{"dataset": "short read English sentences (LibriTTS-R)", "input": "log_mel", "mlp_ratio": 4, "layer_scale_init": 0.1, "inner_norm": false, "subsampling": 4, "kernel_size": 15, "residual_init": "zero_last", "adamw_lr_other_params": 0.0016, "final_lr_fraction": 0.1, "warmup_steps": 640}
Rows from block 4 of a small multi-label audio tagger, named by matrix and row number. Rows with one number belong to one neuron. Each number is 500 + 40 x the weight over its row's rms, rounded and kept within 0 to 999. All counts start at 0. Numbers have three digits each. After the name is the row's rms in percent of the matrix's.
After each neuron's rows are labels from the 100 clips, of 14848, where the neuron reaches its largest size: "responds to" is what is common among them. Only what is clearly more common there than usual is listed. The data: short read English sentences (LibriTTS-R).
# gate: second MLP gate (model.blocks.4.mlp.gate.weight, 640x160), inputs 0-79
# fc1: second MLP up (model.blocks.4.mlp.fc1.weight, 640x160), inputs 0-79
# fc2: second MLP down (model.blocks.4.mlp.fc2.weight, 160x640, transposed), outputs 0-79

gate.206 157:503546495493450472450501520449458569448546422555426539532487464499502561485555485531473484457506500559513581514481536494451535499518464573483572544459486498490574512480447514514485521533504497430493483464515446460590565462516483472471464553
fc1.206 151:492516523568485460485507456529492453490471529468542439496504532454508526439475531571527483471538471523481505509459537483509507496487507596509468526549469401570487474468515535477518472526502485507481524506507475478468478534503519484585495457
fc2.206 156:465448511590534462422491551506472493494497445486541537467535529403490512514540425500444478558558478470430472456464494478445461421506554499559474510484498505503532520486542454534610498569547431489501513514517493570493562484514479392501526499
responds to: the word "with"

gate.193 011:517508531500465513505491508481540509478544517517456499433415448469484505557547550423486522489515508470472487518525565452536456506541550543512514512531405504501386477476483492490487525505490531481442547449479514474465516468453530445481411567
fc1.193 012:552481586446475463487473555511530568452567430493533583463485504520509526575509549540455519451515526506556440510477527516514513488529507507471513501492436498454461483526522499453530474468443438487483563487477465462474490438467469450457495545
fc2.193 013:505440489454449416492462525498540524469548432553519478474500522464545515555517484431507518434515518508596425567519544518602493544512501503463547491491510560460509500529470502506471491488474496446474566432468515441503534481518528493505482570
responds to: the word "after"

gate.430 046:457529473459462457517445565539544502516510466530453530506435455433500503515487516515476459522508545489506540507456467533464436612493524583526504524497531513486507545555511491490494486453485498510481583439505456405532566534518475547496492502
fc1.430 051:387509523533472388465474521522549490507498518487473545530584519488443457532531490488479504537574447493537441487517515557534469488468440493462546508480511531459489529476522530530472493520566533525487455483508516549488536525536511483511624485
fc2.430 050:541518526601504478551435550502563490487400479514487505549498521505426477536516465502472508545530410468469494510487456528499551538500477555559544549528496528437481453463518547539435450542501505472500496464504554571553455492579510476496423444
responds to: the word "with"

gate.235 044:490485551485526547475545444482541540516421481479483542484417506536513541498519529496495506536508518517532507522442505573518525537459492529450522438516488555501496544500454415521476525503522530492447518431466469534576586528471586519450520455
fc1.235 046:508552437516499489491461516560470504555523544510485492464490563508440465496512477517551507520480442514441469517526473385447517453511497460501520507506517558485532479496546567532460425554479485468531521537568532478446492464459445556510520549
fc2.235 054:498438483500573442471449500485461478502544466518515552465475432459484491491507483506540531520518505439509505483496411465420490488546514497572405448507547524555550552437599495508536492441474531477552389521532523501407479512496477566480540498
responds to: the word "to"

gate.543 110:541510474507476474504538480580477540510529515553496536541515568510490522473482422512462528495488520446534486502436582491496464522557483448514475467516564499554509486485590502521424529466551447438393474449487498430523503495526532482524473540
fc1.543 111:528509495541526547517506500457517528509523433530478470546542487565481499570491481479440451530577431438498481530453455516595545507553521442486537426488488470491405529539484419529489443432553510540538485565505513510477498513501491444530423431
fc2.543 119:515480566512410520475507546573532488533485488584484491493523565568519463495509472497479434561515506531499499458451498543516524510476462451490502541435511435467516438489551497505531529487541525629480423511512450535496521432489531501551463489
responds to: the word "we"

gate.465 144:498542467470553501562529439530490519514489496489505453499493478558475488606568546520471552551481457532511442530453470475490504543417533529492503476597504452466527462483453433508525488443506489582543450522541514418530514417578471442486536552
fc1.465 131:529549530489564492499528467558477412456554482581507414479485584512498506574531570481512561543497465497473484530566490588483440509484518488471458483541496504510498525530466475500529483489482464500562438500516575512557596492478504487531567531
fc2.465 134:430478497465463422587502483501485477477555521491535521469501464535512503490479502501465520536569521466513511554544452453478527473452517512530556472523415512547503555490454420552544427558536464486469513500464547505482539466460559564518477505
responds to: voice: male

gate.166 126:490491519521537511483556454499576449511533492560497572448500453445458464521526489513488534557563461525498490466482525500513495487432543410480469476483540549514468526484468441406474538503543533547547529511471479534459508496535538461518425465
fc1.166 119:564522498511506516459506510509577512513410508466431427487487493535604473539491465515519516468458486514487531498476465505501474501493543533518543487498486484509538483546422577535512528461462467433424503461552498501491498570502451528500598534
fc2.166 135:457483479547542553510470505504419500507524448462516565435533496528469476424533507463556457495525493519567533531488544506431520520534511525479482486476463487480561541553483464450511476415567497472469550471518511474531459518564524480501557509
responds to: the word "father"

gate.490 145:463528505406469615522471470513492551554551513483510514533519593524458499543480509518514488513524517476488539539534497500544487518529554502402448494493442480514523512512526490478468417478443530455465407533509427508458545489446540488422526463
fc1.490 149:436444498491535464521475513525483424470485462503530498456505530443539543524463527511531551484534539495462479423533522448437564482469459494561503479556555497496478538540435571535440432516528498525486458522551533549548463540481441501438501509
fc2.490 142:462507518510473459510488516459515459508464535443507477521506525515491563512524514536527505511518449425486525476473501498539598477499502487479474590579496453464525583458444456533568542582488463489465484470515529518557480485536502445489522525
responds to: the word "them"

gate.300 022:499498535478477561514507416461489490609534519559514480441490543541505521541453497402478493469491592470555553501514464489493540519426494465468499406502538501514494557510439487435516444488539475543477481535565489472574495503473504455469483557
fc1.300 022:528442489518504432485443509511502480406562500459490475520509499524497462493454518545472565495510439538443434522464491469517563499516596541477429551570543522478453470397485560504452566470486479527415475597549501544514434520556465554562488488
fc2.300 023:511497542577516524539468496510557475457561481525493455491472516470497509498450532519499528469477449465533541497455495542473517433517577555496486508539513490549529413509531472438475575480484494516439454439438482562426432435542470463491575527
responds to: the word "with"

gate.257 134:541472464468444475471526439439385459527567469392489466464522471533537509481535516466538446438506499521518504520454408439434490516595501510478509520497477540523503568454534498547521509492432461525554558562550568577507538530536543460534468495
fc1.257 136:483500461476502459439503493531558489538506507495474502470513491552517443491508533432491521509532532472419465485407386471518481454502547457520502479403499473524472548537470456532530476543522442504448512491512509502469549595502476560539477512
fc2.257 140:508519480459522481520489519460516539514523495453490459456494483540486604481497513537510501504492486463515545536500457430430458552513492524458471560472461486558436509442488503584439482515533506487398556530595414556527529575537546414481508532
responds to: voice: male

gate.515 116:456448482536488474514489540563507452487579489462479549460514486530494482560536536478480543542555505497553423577475498509559510453456494448510581478516504478511478447437517438527464495469501525481561576509494489417479511426449492471494451501
fc1.515 114:453500450482517496574473420520561519545446464504548435519482464557559562548554460489467514500458578480481470498498463496494521565529549534504441473500416494421473470543551540541485510420480500540510522550554569465546531558485451448457469501
fc2.515 119:416553533601511513509430453548545525549484466529511524474506560495551512419460471465528458436531449557497539490517482510576547504490550559505515497499452426395476515525424514457507514528547444486582518495511488458489510470528550482520491458
responds to: the word "father"

gate.334 019:488492491491485499480469510468489539504523499449410523538494516499445601455492546493534510497471504542480502500445526507473513495596518485473467481547561548503498512559555595518528501502444516499526393498543507479515527563426447515450501474
fc1.334 020:494537571476513503530501514515469478384475467513464531458550483487452535473480583490483536521531517500500540467498526508527482543515514514443505453480572497528508517431585520503595492535449503516542433434492519452518549566539457507455525464
fc2.334 020:526510457543528531530434464489490523573483459430457580480513471483495501435478515540514531498545496487529575498487452506464543472476452582458492519557521540489472580499534523527488482541505523510521519549539424524512460499518473477492503482
responds to: the word "was"; the word "what"; the word "it"

gate.520 049:492522530512493487473542449558440511464492434398441498472515532466499583486577496494571557475455537460585495488523527454459470502449531506579497518550502528496533446508465481538512522504520494453525514543535555563538543541506414466545506438
fc1.520 052:556544495547478488497561496474475456514515483536466515554612504608552506470508436496478458404488529472573489531496538531512525547516469511474506499526547503460545581477552560514484470468571481518516491505541493427476532498497513532513537490
fc2.520 057:465549564499552433531475507505430521506513491473509546550490533491538509509494453508472417457423464479503479482451553453430474518552513587515545557612474494466504453520478540520531406487550496510536528553459466512535563498561464519449444515
responds to: text has "where"

gate.264 161:454498438518551498435551552527484536559502413481540509456493485469498498468525510435443462511456442510534488499511484562537535561612558474556570492447522540590475441526522514469473443546543503492533531559517465491474511500511492549553499509
fc1.264 161:469488488521532546434537508477514458570537468482548478502501416489476433408529423536508516553518486489456485472493551556478483556545548474525552445503521487544451553494461443480468513476503520470477570429507480499514562530480562504517478574
fc2.264 158:476445518509453483531540573549478548486537523549456505477476506449519526515499450488491450467480448556519509544455506530547532532592425556518516439504497517490561457477481464461547449522571503520490462488540465520533460524563486515527496506
responds to: the word "is"

gate.302 038:476514490545517436460526462462500506529461472532516541556513557500514512440448520510403550554473493522538550544459501480468463552403482469575525517502564542434443529489540526542533544469527453545507434543481577435492501499530528470439463549
fc1.302 041:502485494539480472496454503389482575507508504514451549566449516543540444540542501456398459554508525422515511532431511477453420560519510459534502490462510570490440509508472510473440522502529486549601491497483548443452573513511529441514504484
fc2.302 047:423512523517456492479587550463490524463447503568473542474475504567569517485477460385481524515494480459474472490482525509468536578420463488474532493506533439481442455498498449493515520509520446556423492520477523437503495497525476537521367462
responds to: the word "we"

gate.112 047:498502510472499504488515497490539477410492536522525519459515504507517466498508436563460464514517544534510480545425516478496493508452414548465484539519505434521587535485561522517446410519513503484490476524509501443471525539475528461501542439
fc1.112 053:460546444461514528510520468490446513410543555519495469426477491395463482536534492506512504473488555481457461531501481515460492476520468498443514485515499414440503512480521446495445544572564515487481524563505507494519532443567516530476523441
fc2.112 055:489406466452518539489495506517491455529486524491439465458522531474464444533455416504526538535566493541532543525480488444560538475502475512534493423492481449558553549507568459512439481483432568485516561484477534464543467532480518473531502487
responds to: the word "old"

gate.523 133:460482507505506518519501471545536537540592484499446526491549472490575434455484503553529476582575415489526538462383503434576444483498461462489473463474527545522532540467595532547481478491578482502501522496404542481566510475508488522540534535
fc1.523 138:532424529481526507482492462429511485503500518538520525521506534549472481467550447446491436546453443477485461475451479553549455549548571492534585558453503480498511468504385562441526472447549477473499516531441509519497449534498532501453513498
fc2.523 143:466543533517411447498504517494509478509506501491483550534461500506509521468534540516494453551424493469530555459550557458474458464481507493503495548541519492496517453473460534421447444522463490473490501519488467561518493521495558542559444470
responds to: the word "me"

gate.630 160:535473435550504544477497482519522543492553484523491504594567496463430532517524458581481512462483527411543483517502412443568523563497505505564528510438461571522505480512426541505464552510523503535500497459523517521500458457518527506549532468
fc1.630 157:518502543499522534490493501530462546465566497537500505513495505475443514543521509502417521446561415484541492451541397509475501491482482616463463455456549567533502455510491517510453540491459523471458541478491553408510438430507506486455500489
fc2.630 163:517515523484587423527494523525490515511485555447505587544469524519461497478472500553577423521570412529525483447487488529534503476456427542425471492462537519451554503433504523491409538441547483540492483507444458495491508512463395531533449510
responds to: the word "me"; the word "to"

gate.484 150:483525511551470493447583525514539519510504471415495469488514445496450436492494439481497514510503541517563542451524525441498476474527526509546538572455465460508500519520554554437518513456470570455547493524489509476519474465539529497484498625
fc1.484 133:515507551539484438512498570527501481552516512507499482541474482425432439499510491505445557428456443474504495522510535495465488519556571504507355565500444554435494554460426570494450513455525486473515516549469510458470495521514597509478472503
fc2.484 149:511547503529509455482488532416498453405494481547467518506485526497470511513458495457494523582531555556519461506476559481490521475473549576423560473506585527450524518515551501444481432493431461490493444463492553475534501437538476513478562574
responds to: voice: male

gate.4 097:525474472468453500488528557538528508570485440556506551523535534476438485546488471522452455443569452472470531522517572512557495463453510502476394480545459530565529568502493542535508533545485424524531485524554504492497490504534511458497517483
fc1.4 098:520586551584457513521492485467497515471496481472540460466492486561577446485523566448495501528453554421503457528512527531435532552467462528506556484512548461513515537523496379472412440458503474539513512516496502475520538544474523460552537460
fc2.4 099:435489560520561547510461499500434514493535395508490473437440546489488564528502527524487497547463493494562493492539533521520528554466520500466442516461490540523481454571537483581505446541479473562512515537500549515479502453510481482435567437
responds to: voice: male

gate.75 008:526554542540503438527478480517455552564487526484544418563459514535443522436583525486524502383465457516458475565543549454508524499538465535486514526498459517526477491520523555535429470533489488534575492411444558472570530454548521530493526562
fc1.75 009:454514442546548550432444505519491535452523557571418509522514567451447508521535541524496524518489494475538493483495456532527494497474447530449590473455568505484475535461470482523441486464533471494555492481480575477453505550481597533565563463
fc2.75 008:498536459551492524543516487507447454558469552459444519472500551485478442458537535472499541445495483433532558549481481479423548482474457427505517591449579540538516487531515494449457526505543481516425512458463538517500483511482492449565532512
responds to: the word "me"

gate.232 016:555540450470459443496519528525477494423477530565529528463514511530507552397484455527518500468510436525485472433449491585558441439474583539472544530480539499491556512492474468563507552513493471488450487520491502540533430458492438480421554472
fc1.232 017:436476520523534514505488478534483474547479455434461500498570542514535544520519537517449437485480536489483470492515525510453523529590491475553415431569520549533475478563533513513491463480492501470474519442479545493425512570495520557552434542
fc2.232 018:429461551532522539554531455548475418449480461603507518593500536559533476492489515519495509589520451508475463549552519527510480502544465501444492463537563534522464487504492539517483470480540468491483486491520610440496520541513566583579504477
responds to: the word "come"

gate.128 035:457497513536511491513452467474489477464547498486458554598480543504534526471504442423511512486551530446535472496462550479546454539489511528504483518471500511460531515550499557515441485494498546542473465495499576416500598466541462493456450482
fc1.128 039:484500481504477517523478513507478483461493442515522526568475586504548439462488525513403565520546544481518481473463503481517478559460490493490495464457519463460453490513448569511494497442526517551532516575466562452501501419521536468461534521
fc2.128 040:489476480457439490432586518511506516478480470547560541524495474531487465505488501568428514525532481533484504430495474479460469505544443461552523462439535505487486413537503482485531504510464460545517454532526465442419497484505506521502433538
responds to: the word "we"; the word "are"

gate.74 008:512543415491518528531524550586502482555543495469458547534509502456482525514535481492438506434548508527502456506548420491494485472523531518473498447400467511560494530525494503521478492498552488462447478506460506502511425518524484481562447548
fc1.74 009:515499591464497534474474536469482493496528537479467467476492478533491502460491561415492580456465553489542518555491510550470454552479520457411515514608540509496485565467485448501570564519481522493484457448481572436544549472441548518469583487
fc2.74 009:422509500479459518523478548460496461458450540512455479505462482497588457520516458461508557484472522532456506525503541467493511569546487411462502454543462537567505555501500506502544584475496505462483471458512556446502539442446473515479543455
responds to: the word "me"; the word "to"

gate.607 017:478399575464538540524447544473482547482525553430431557493442475580475523499460485476507455485496576478497518540474498551489600514478488512477502452555465472566517504500467471493570496591530545548499483525530460520430501532482508522486524458
fc1.607 017:493475571544490512452551499470492446467571515487530541497453484540464458443528463467526503478501513477472541483518496544541549506500441491536496441606482540521515494566481482518514454508509489530432480517489501574446499484537493526460481599
fc2.607 018:570504482532467516536470492501460488511497464480499476479526519572486458470459538399541476464525524447491539458536528485431433530466437490490520474549535462511479504494470458546542491548529536615462532555580543469470476509480543461461524536
responds to: the word "is"; the word "his"

gate.60 013:534534511530521532493433514495537542577520537536445506504640555504478405481462483498540511512438536424503502532504489508471539496531519469474477503467554444483492545471499447455507533447529429488474442450517528575464470556527487506459451537
fc1.60 014:438494533502486522559548523552575452514538522563486543515589486523518476446520504491510491497515499480527534498467503516431539537501500499442439495534489530567573578497562437529513551548486491438547413426461478459437432431460499468496465544
fc2.60 013:542411524493482519499432559467483446514515572408466483579474502549466521482469530482529525472544561491550524545593463466501471553525469575540569463448483474553470469481509485507493534522520441495446605561496521545538457498500470551555435501
responds to: the word "they"

gate.7 009:479481487534508476540433522503513479521544555572579464485505592507492533486553536484544454459500509427514499517463552466469487548450504495440541493450573521522549569512497474524518500420509497562508423509485551484470479440535414540567476443
fc1.7 009:503492560434526457500515537537550550584470412505556466509501462477545453474541501488448498513459471522423435535478504494586540495544532508507424482501500463501494382476450485526522524487498551441494440502481480560498545503497533511457547502
fc2.7 010:582551522528575507473441517531462509451491565460548479501466499503516477539479481518585456505518463517498493567568529584477523533465534468415547567515488518485521548475500472455484416491453547493489566500577473537510473479424470443515545461
responds to: the word "we"

gate.343 130:494485464437507475450517569538514404508434392550469485461500500500539470525442475496451571491496508485462511562563581514523581502428470530485482508560463530556585479473442475471491476443492561485487507522529513486442457453557526543516499529
fc1.343 118:530507498466494493525531436537482518474512559515521467517500500503508527499520471482553472483504453424461527481480493518550480572515493556502546484471508446457496518481477471472545611467500383511509485485546504466519470403539492467510568453
fc2.343 130:515463473553495538542480439467472576444485524503503405484509524499531532442421505482461439486453436535488543475478510455512515573487503503468502495577490486542482485491539504473556513529530467505426533493496492505526581497418392507519503427
responds to: the word "something"

gate.449 022:566507481537579521514484505488470550451558552490491475456444624478488489478525532517504525519517523497425444552448565493480475527459509479490463440525508462490487490405473504486435594471561475476449567456508528556482471481530491449456564491
fc1.449 026:481502493488482528529458456551556516478549478542497522508537514558484526481520535592459425511476510482437516421513518483497508565572529479572546502465431485546513431494504555453509530506531549559477507446501546575488541449442510515569529520
fc2.449 024:449416469536531565567510517540480509469517545502546494464481499479516421599535511541444473535550494489491483512507540489539466507496499572533516415516513474514447480517534506517536532474539509542496461516493479536475493458463503492537456497
responds to: the word "his"; the word "he"

gate.108 110:502532505484508561583600466526558477498542515569480549444493504487504458519555448420524571483460460462527474499570524508499527489474503526570516550464432546483478459474591422525456486507483509482503457487502457537521561528550554466465459402
fc1.108 111:495489515507526577516488453545438523506454512463528502530510489506505397497575431470573529535408456490549477455524511478511490487531552517464524521451527461525476508478515439519508507539489511570500488451487524483553531507464499440574448556
fc2.108 121:497456540497558444533517438511439483472426516567546551461500495401523452477450527417531521515476443511489528489516510436492527456434493470550521453464480495535539487501492507482435501519535542551521611542551468526480496505423480474578555538
responds to: voice: male

gate.328 155:547494537575500518437491466557485558476515461564570519511527459530468521467463460485425482562554473481525496526493441470566505554586548468560447520508424478505406524488512578543436556471499476468456496555498488567455530509529491521502465535
fc1.328 171:529520488490560509454549490551520527482449476493469535490521466513547549471482439494458512568510519504439561486444535513483530484491518482510470549493433502495500493465406487585510497530449424536528482502523535487464475563556594496447548426
fc2.328 149:511534579539503526485444544543465467470479535500489510523563516516497630489523511493491482452506473510475464580524509453463567517519482489513607525437492409473504452432509438478492500445534511472536476476482559463545560451473510510450465484
responds to: the word "was"

gate.538 153:568451460485535499562556511492571575467496456525583581524431476464500483503455469510503535525484437434574466521604536506450516472431466465508518496541589548527460544423496458488505513493466531539483482531476513498435460526527508485510507532
fc1.538 155:487494498442489538579467534542481489461481538465505478469475520522532534485417505509449503509487558457522545480541442552457500520508406508585462504499441529499505458501556525478490464531459526500460438453489546465523424480501495495440491517
fc2.538 156:484556439498573540513486488515405596564482489515494470509489536490534478420530513521539521428485473461443485532525579515536454508513485527529417487567451465514564556474480641502527475488462476480467480485416536504548471594561488502489507494
responds to: the word "father"

gate.15 018:453407496444492573545423426515467481560496472487538506450509489483505508441503483530504489504543478548529523478480474488513481483583466464551528484464494457529533570502563507456454493494481471520390483577490474515585540579411457480462491467
fc1.15 020:434519566469472537485440553552458508544497513462424513522507522417518469434476570489563443529524488502524542569532500459464527479524517466439481505478537470563481518533498501449462560411549434439423488561527532488472479512506451485503479537
fc2.15 020:432543518550498496533522460444483488478520467477518527533436530446505568471526556567435445495466580481536465444540481498465556458449519526508481549500516534526423486470423523513542521597505475512512473463542445590466460477504469507543500510
responds to: the word "old"

gate.170 025:516456557508515567503536487481485451491556466495552613476471484505508476513513496457485478481474520472543532502484475467488546545489496530560442492543466521471605491526477540469508531534565549525441523600456437442480548545501562487494512511
fc1.170 025:466552426464518456481463515514542524537467520486446439535539489542422557484514457560533477513497500499449485511486498498490514470514512500395555509449543474507409565445542488496477464470432464464563520424554574532535446464461470500474500481
fc2.170 033:456540434527515470391452484582518505507578467469504519513534483540533529511508497533488518512487505518512439542501512588568517554430584470499536543490424531431480527483554486507486501477418480472506575529449478520499463455533490595509470483
responds to: the word "his"; the word "is"; the word "he"

gate.273 150:490548571532473535464567474458471475485441493598493558551501477475519467507515457489446494531502489456530487481443551512531445512482500512492566477427484464523486496460476524460594477402486519538499496483565547435453526468521470475508499530
fc1.273 135:471447544522512466466514565532578530442549490563518528514485590441471554467509510509464531481531529503456427463483542476539479550428512481459438420499563537455463515500452573497471519541527462563467464484508515420451526543460422463462464526
fc2.273 143:484494519495445452502502493461576480515516471433561467449484505490450598505470537448469506540503468424473512540546496496476458504488458474493462432480544523502562529470544427513518485448510456572552487511481427479447483458522556509472494504
responds to: the word "we"

gate.605 124:477505460453497507567377564445501536517534441462497511611444507461521518560504466570490486499543524487560573529488453457532526507510483441480499431536492568540414521499518571496469459430578565476504459528430459533534483464501517545531548523
fc1.605 130:547482507571488469556586440522473475479543483536525474438444471515492495537489512461429546504439495494461534464580526545541547409489517563420454450449538505578510543494549539506499567542537521443438448479533501465516447541514558521516538484
fc2.605 130:526464535475550454491472493505496542565517444411573465513494483504400541467453514490557564508489481513481504581517474536514538450456468514499488463516518450516481526448505529558584562478528574516582478473506461500500513543488502479546450471
responds to: the word "me"

gate.590 137:480539472529503510580588549579492450493517475382511486456456476504525505494523546477426546545560556480463545459517505474492522521565491507511523502449458477502520432482496535447548540515501450587443472467576461466487520482458497536449495470
fc1.590 134:507502496541460557474501527548558548470466516583501563493492460439526441450459515485439515499448458578495464555525504425586490424520436529481521503479439533607481524490559520569539467522462514453443399499486427478461461494550491504464504476
fc2.590 140:482548546502486450509502515506460502543480496504519524534524497460469544494534502449516431536521492413545483510527551496458530499515542475385571524520469527462597558402450516543521456492494479489467532449502506499538549458500462470500505459
responds to: the word "we"

gate.382 009:540487436512466476573520578500528473474522474545444490472446478464561505491587486474494457538467531548424516459556436489539479444552531481477470487462518578536492513570476580519490557566508471512514506528525505506501500482478450556476501459
fc1.382 009:473492492518486504566535539450508435510496494538469499550413510505569515493536520545523490526476523456435517475503419455504510430525519497533484472536547629517458410563485574487512532531547476531482497522514506475484456483459430535489524450
fc2.382 008:440501498499499506448513544474503455491432543439525497595517567450509474476536455474535532535420477436447475509449464569479536502502484496424486523498489515531476448551500562383522540513496482409522507552437516484476510541496540524469552505
responds to: voice: male

gate.203 122:442497489500479538502569447478456507453512499484499514386542434500599532576475477460437553498538586501503546447532471453549514491461512455528536520485616464453488461474424484506545555475507487507557528489537499501525465527523539521457466530
fc1.203 116:499461515497595527554452468543555455522455495502537514479492537514513478523504468500539522598517516476480567440553483479495534493473568463518501456521524494428531498518505482588458472489527440605517464559492523460499437528465483492488501468
fc2.203 118:476484536617483524448533568453553488488522446465512442521460417538469514535452484441487558547485413516489484444487469411483478409476521498526472507521524444483536487476475518501500521483556457549466447418507506554586527503503491466533508512
responds to: the word "with"

gate.11 147:472553406481522541537544522526507516394609535499456504492506517534484484432517505521526480528456488488479496521515556455613440513543499449519471489473515496545441519429426466456537464523494484538450471438487478448490431531440566510471424482
fc1.11 155:553413503455487549548442522556521458514439509456540519508516525443451523556504500522536542498515534452515507497437468512403477479471516536449444573512561522453514503516477566575519554448466490484518482488525461510536546466498398482509612477
fc2.11 151:528513478441449452446470472499492461582537515462549481490486478468487464494565489511521497485404481526552521529472442475508485472547491503469503469568469601569582478469592564544446484482489488520507542475503520540489489505529437436514497508
responds to: the word "i"; the word "was"; the word "will"

gate.123 046:541516594636515513503465539513450499475504513448532493480489460494537495503596512531481550498401498479459467550469510403506441463498537478428485488514471557465473545517521505526546499500493470502455453464432501503405532513491426504497471480
fc1.123 048:497560450477509561555491521484529536491447560532461479514516465426530506479505422473521504464511581440534491472429438533515501478535492526499491497497477489554539549499505572537483450492404499554500486532508518470487446506536515531548516533
fc2.123 052:501507478513506463554476471498408474497473518484429463477432485477462529474521454523417468463553513458441547568437478491449477483496440512502537462552542501519492526492549514505439490513508546522546500529511508606497443541537479467495497539
responds to: the word "i"

gate.39 060:478515491509538528459470529501500433446496520542541436409541522570522518493421432452530480523517525521537475568506489457471439445465495500478468572494535575527582500502501474435438581476416517523490534498543507443496458661497433506487492575
fc1.39 072:455526511529446471528543490480509511519542566488498515518485550472565582477551600565522493513536511488539542540393497473474543465551437519494499473464505444449507515523513500518514474508491500479512456517422510549497553498460481435542509456
fc2.39 069:450389470488495541517553484502498540491534488482505486523528519438532428455455489554502463457464504489522499416415470469512470486597456436491501513609495472492513512534583465536561529493549548473493475451514516545561534477483474533554494522
responds to: the word "something"

gate.210 104:512493452517509463531547465514486470431496504458550524498521450593527503474475535460473557510513416465542473507441495468569506571426584466532463485537454497525524476535512500450504527490510529448567503529481399492563489422471450498600427498
fc1.210 104:491494513465483522505550557477467545536536497491448503378503552484439465533496520475592492526491530607457522549483492557497461554565438485504455486458559462531383485518464538550433462475578468477504471492516553495485525555470514483541529503
fc2.210 096:499546507502448458538537545531486501453493495468538494505497493485528453510481563527558494527534517502480502513593586521489430449509530460503482492522463542548504532532513518579465487511454467507518579473476444531503462398509437521516482517
responds to: the word "it's"

gate.295 023:485510503485495525532453497565475509496491542455506492494568482515527453535412479511527482458439504490451480458485538539505482529478513449461464553446570506460535505574460535468462509460483530487458511504531528491499554501460601482505459543
fc1.295 022:532512496524464481447502484413515471550456484499507542470525523481407473464572506444411542533452435543539481520527529423448486492449475559446501499517532511507498449459548512451565513504486489553521527442533440533548505506515482591548482468
fc2.295 023:557562522459490493517558445540511489473478434510510513432537533478469482450537472408502479417520487500497463572462499462478486511530533480457442588497517507502497517500542527458564473512511478490543472482562534510413522481521469455408496533
responds to: the word "to"

gate.599 011:487558507514500540461450571531515547568398484506467482480539452526444490471472397481555494527538481483523476449483493550467588488553492446508530470429566533453529494538515521436476521469471420534514440486534493496542551526460461541498467437
fc1.599 012:567476507548488526486536405537438473571412514535573491487430524526538520567542481491432488498525532542530549518481474530524542557532460461487568432468474479465529530437439509429459417489559465553450513516485539515553507503531538495521475563
fc2.599 012:523479466517487428510509466547444543521512498578466490562539520536492486507496456467468475518469418533544509523445498557512556501424514412557390500428492504432403568514432504484513505469406514522437565494525465503518547516503495530446484518
responds to: the word "with"; the word "was"

gate.327 116:432513464486543555504531540488505472521511483554474569418507585488475525496534500554534512519581471520481560434463490534463496491484523489437580566498434496466496466489467521514516456505436404534525467446492511460464506490432447498503492488
fc1.327 111:481524552558534452509500506444476520477462486523555534429536519497503490494560538452550464467596532625471496478515526487519378531469553470520436598449517526557527482558513492496451526551512511487451417511493493486527512424523507515544428456
fc2.327 113:498480492523400502566551481492456416544522495418516475484497540540474508532489494498503451481561497500517474517510534449568413560449518489448452499480529534527501537477441547511525518515450449575471465524497498454499498509473482589513477524
responds to: the word "after"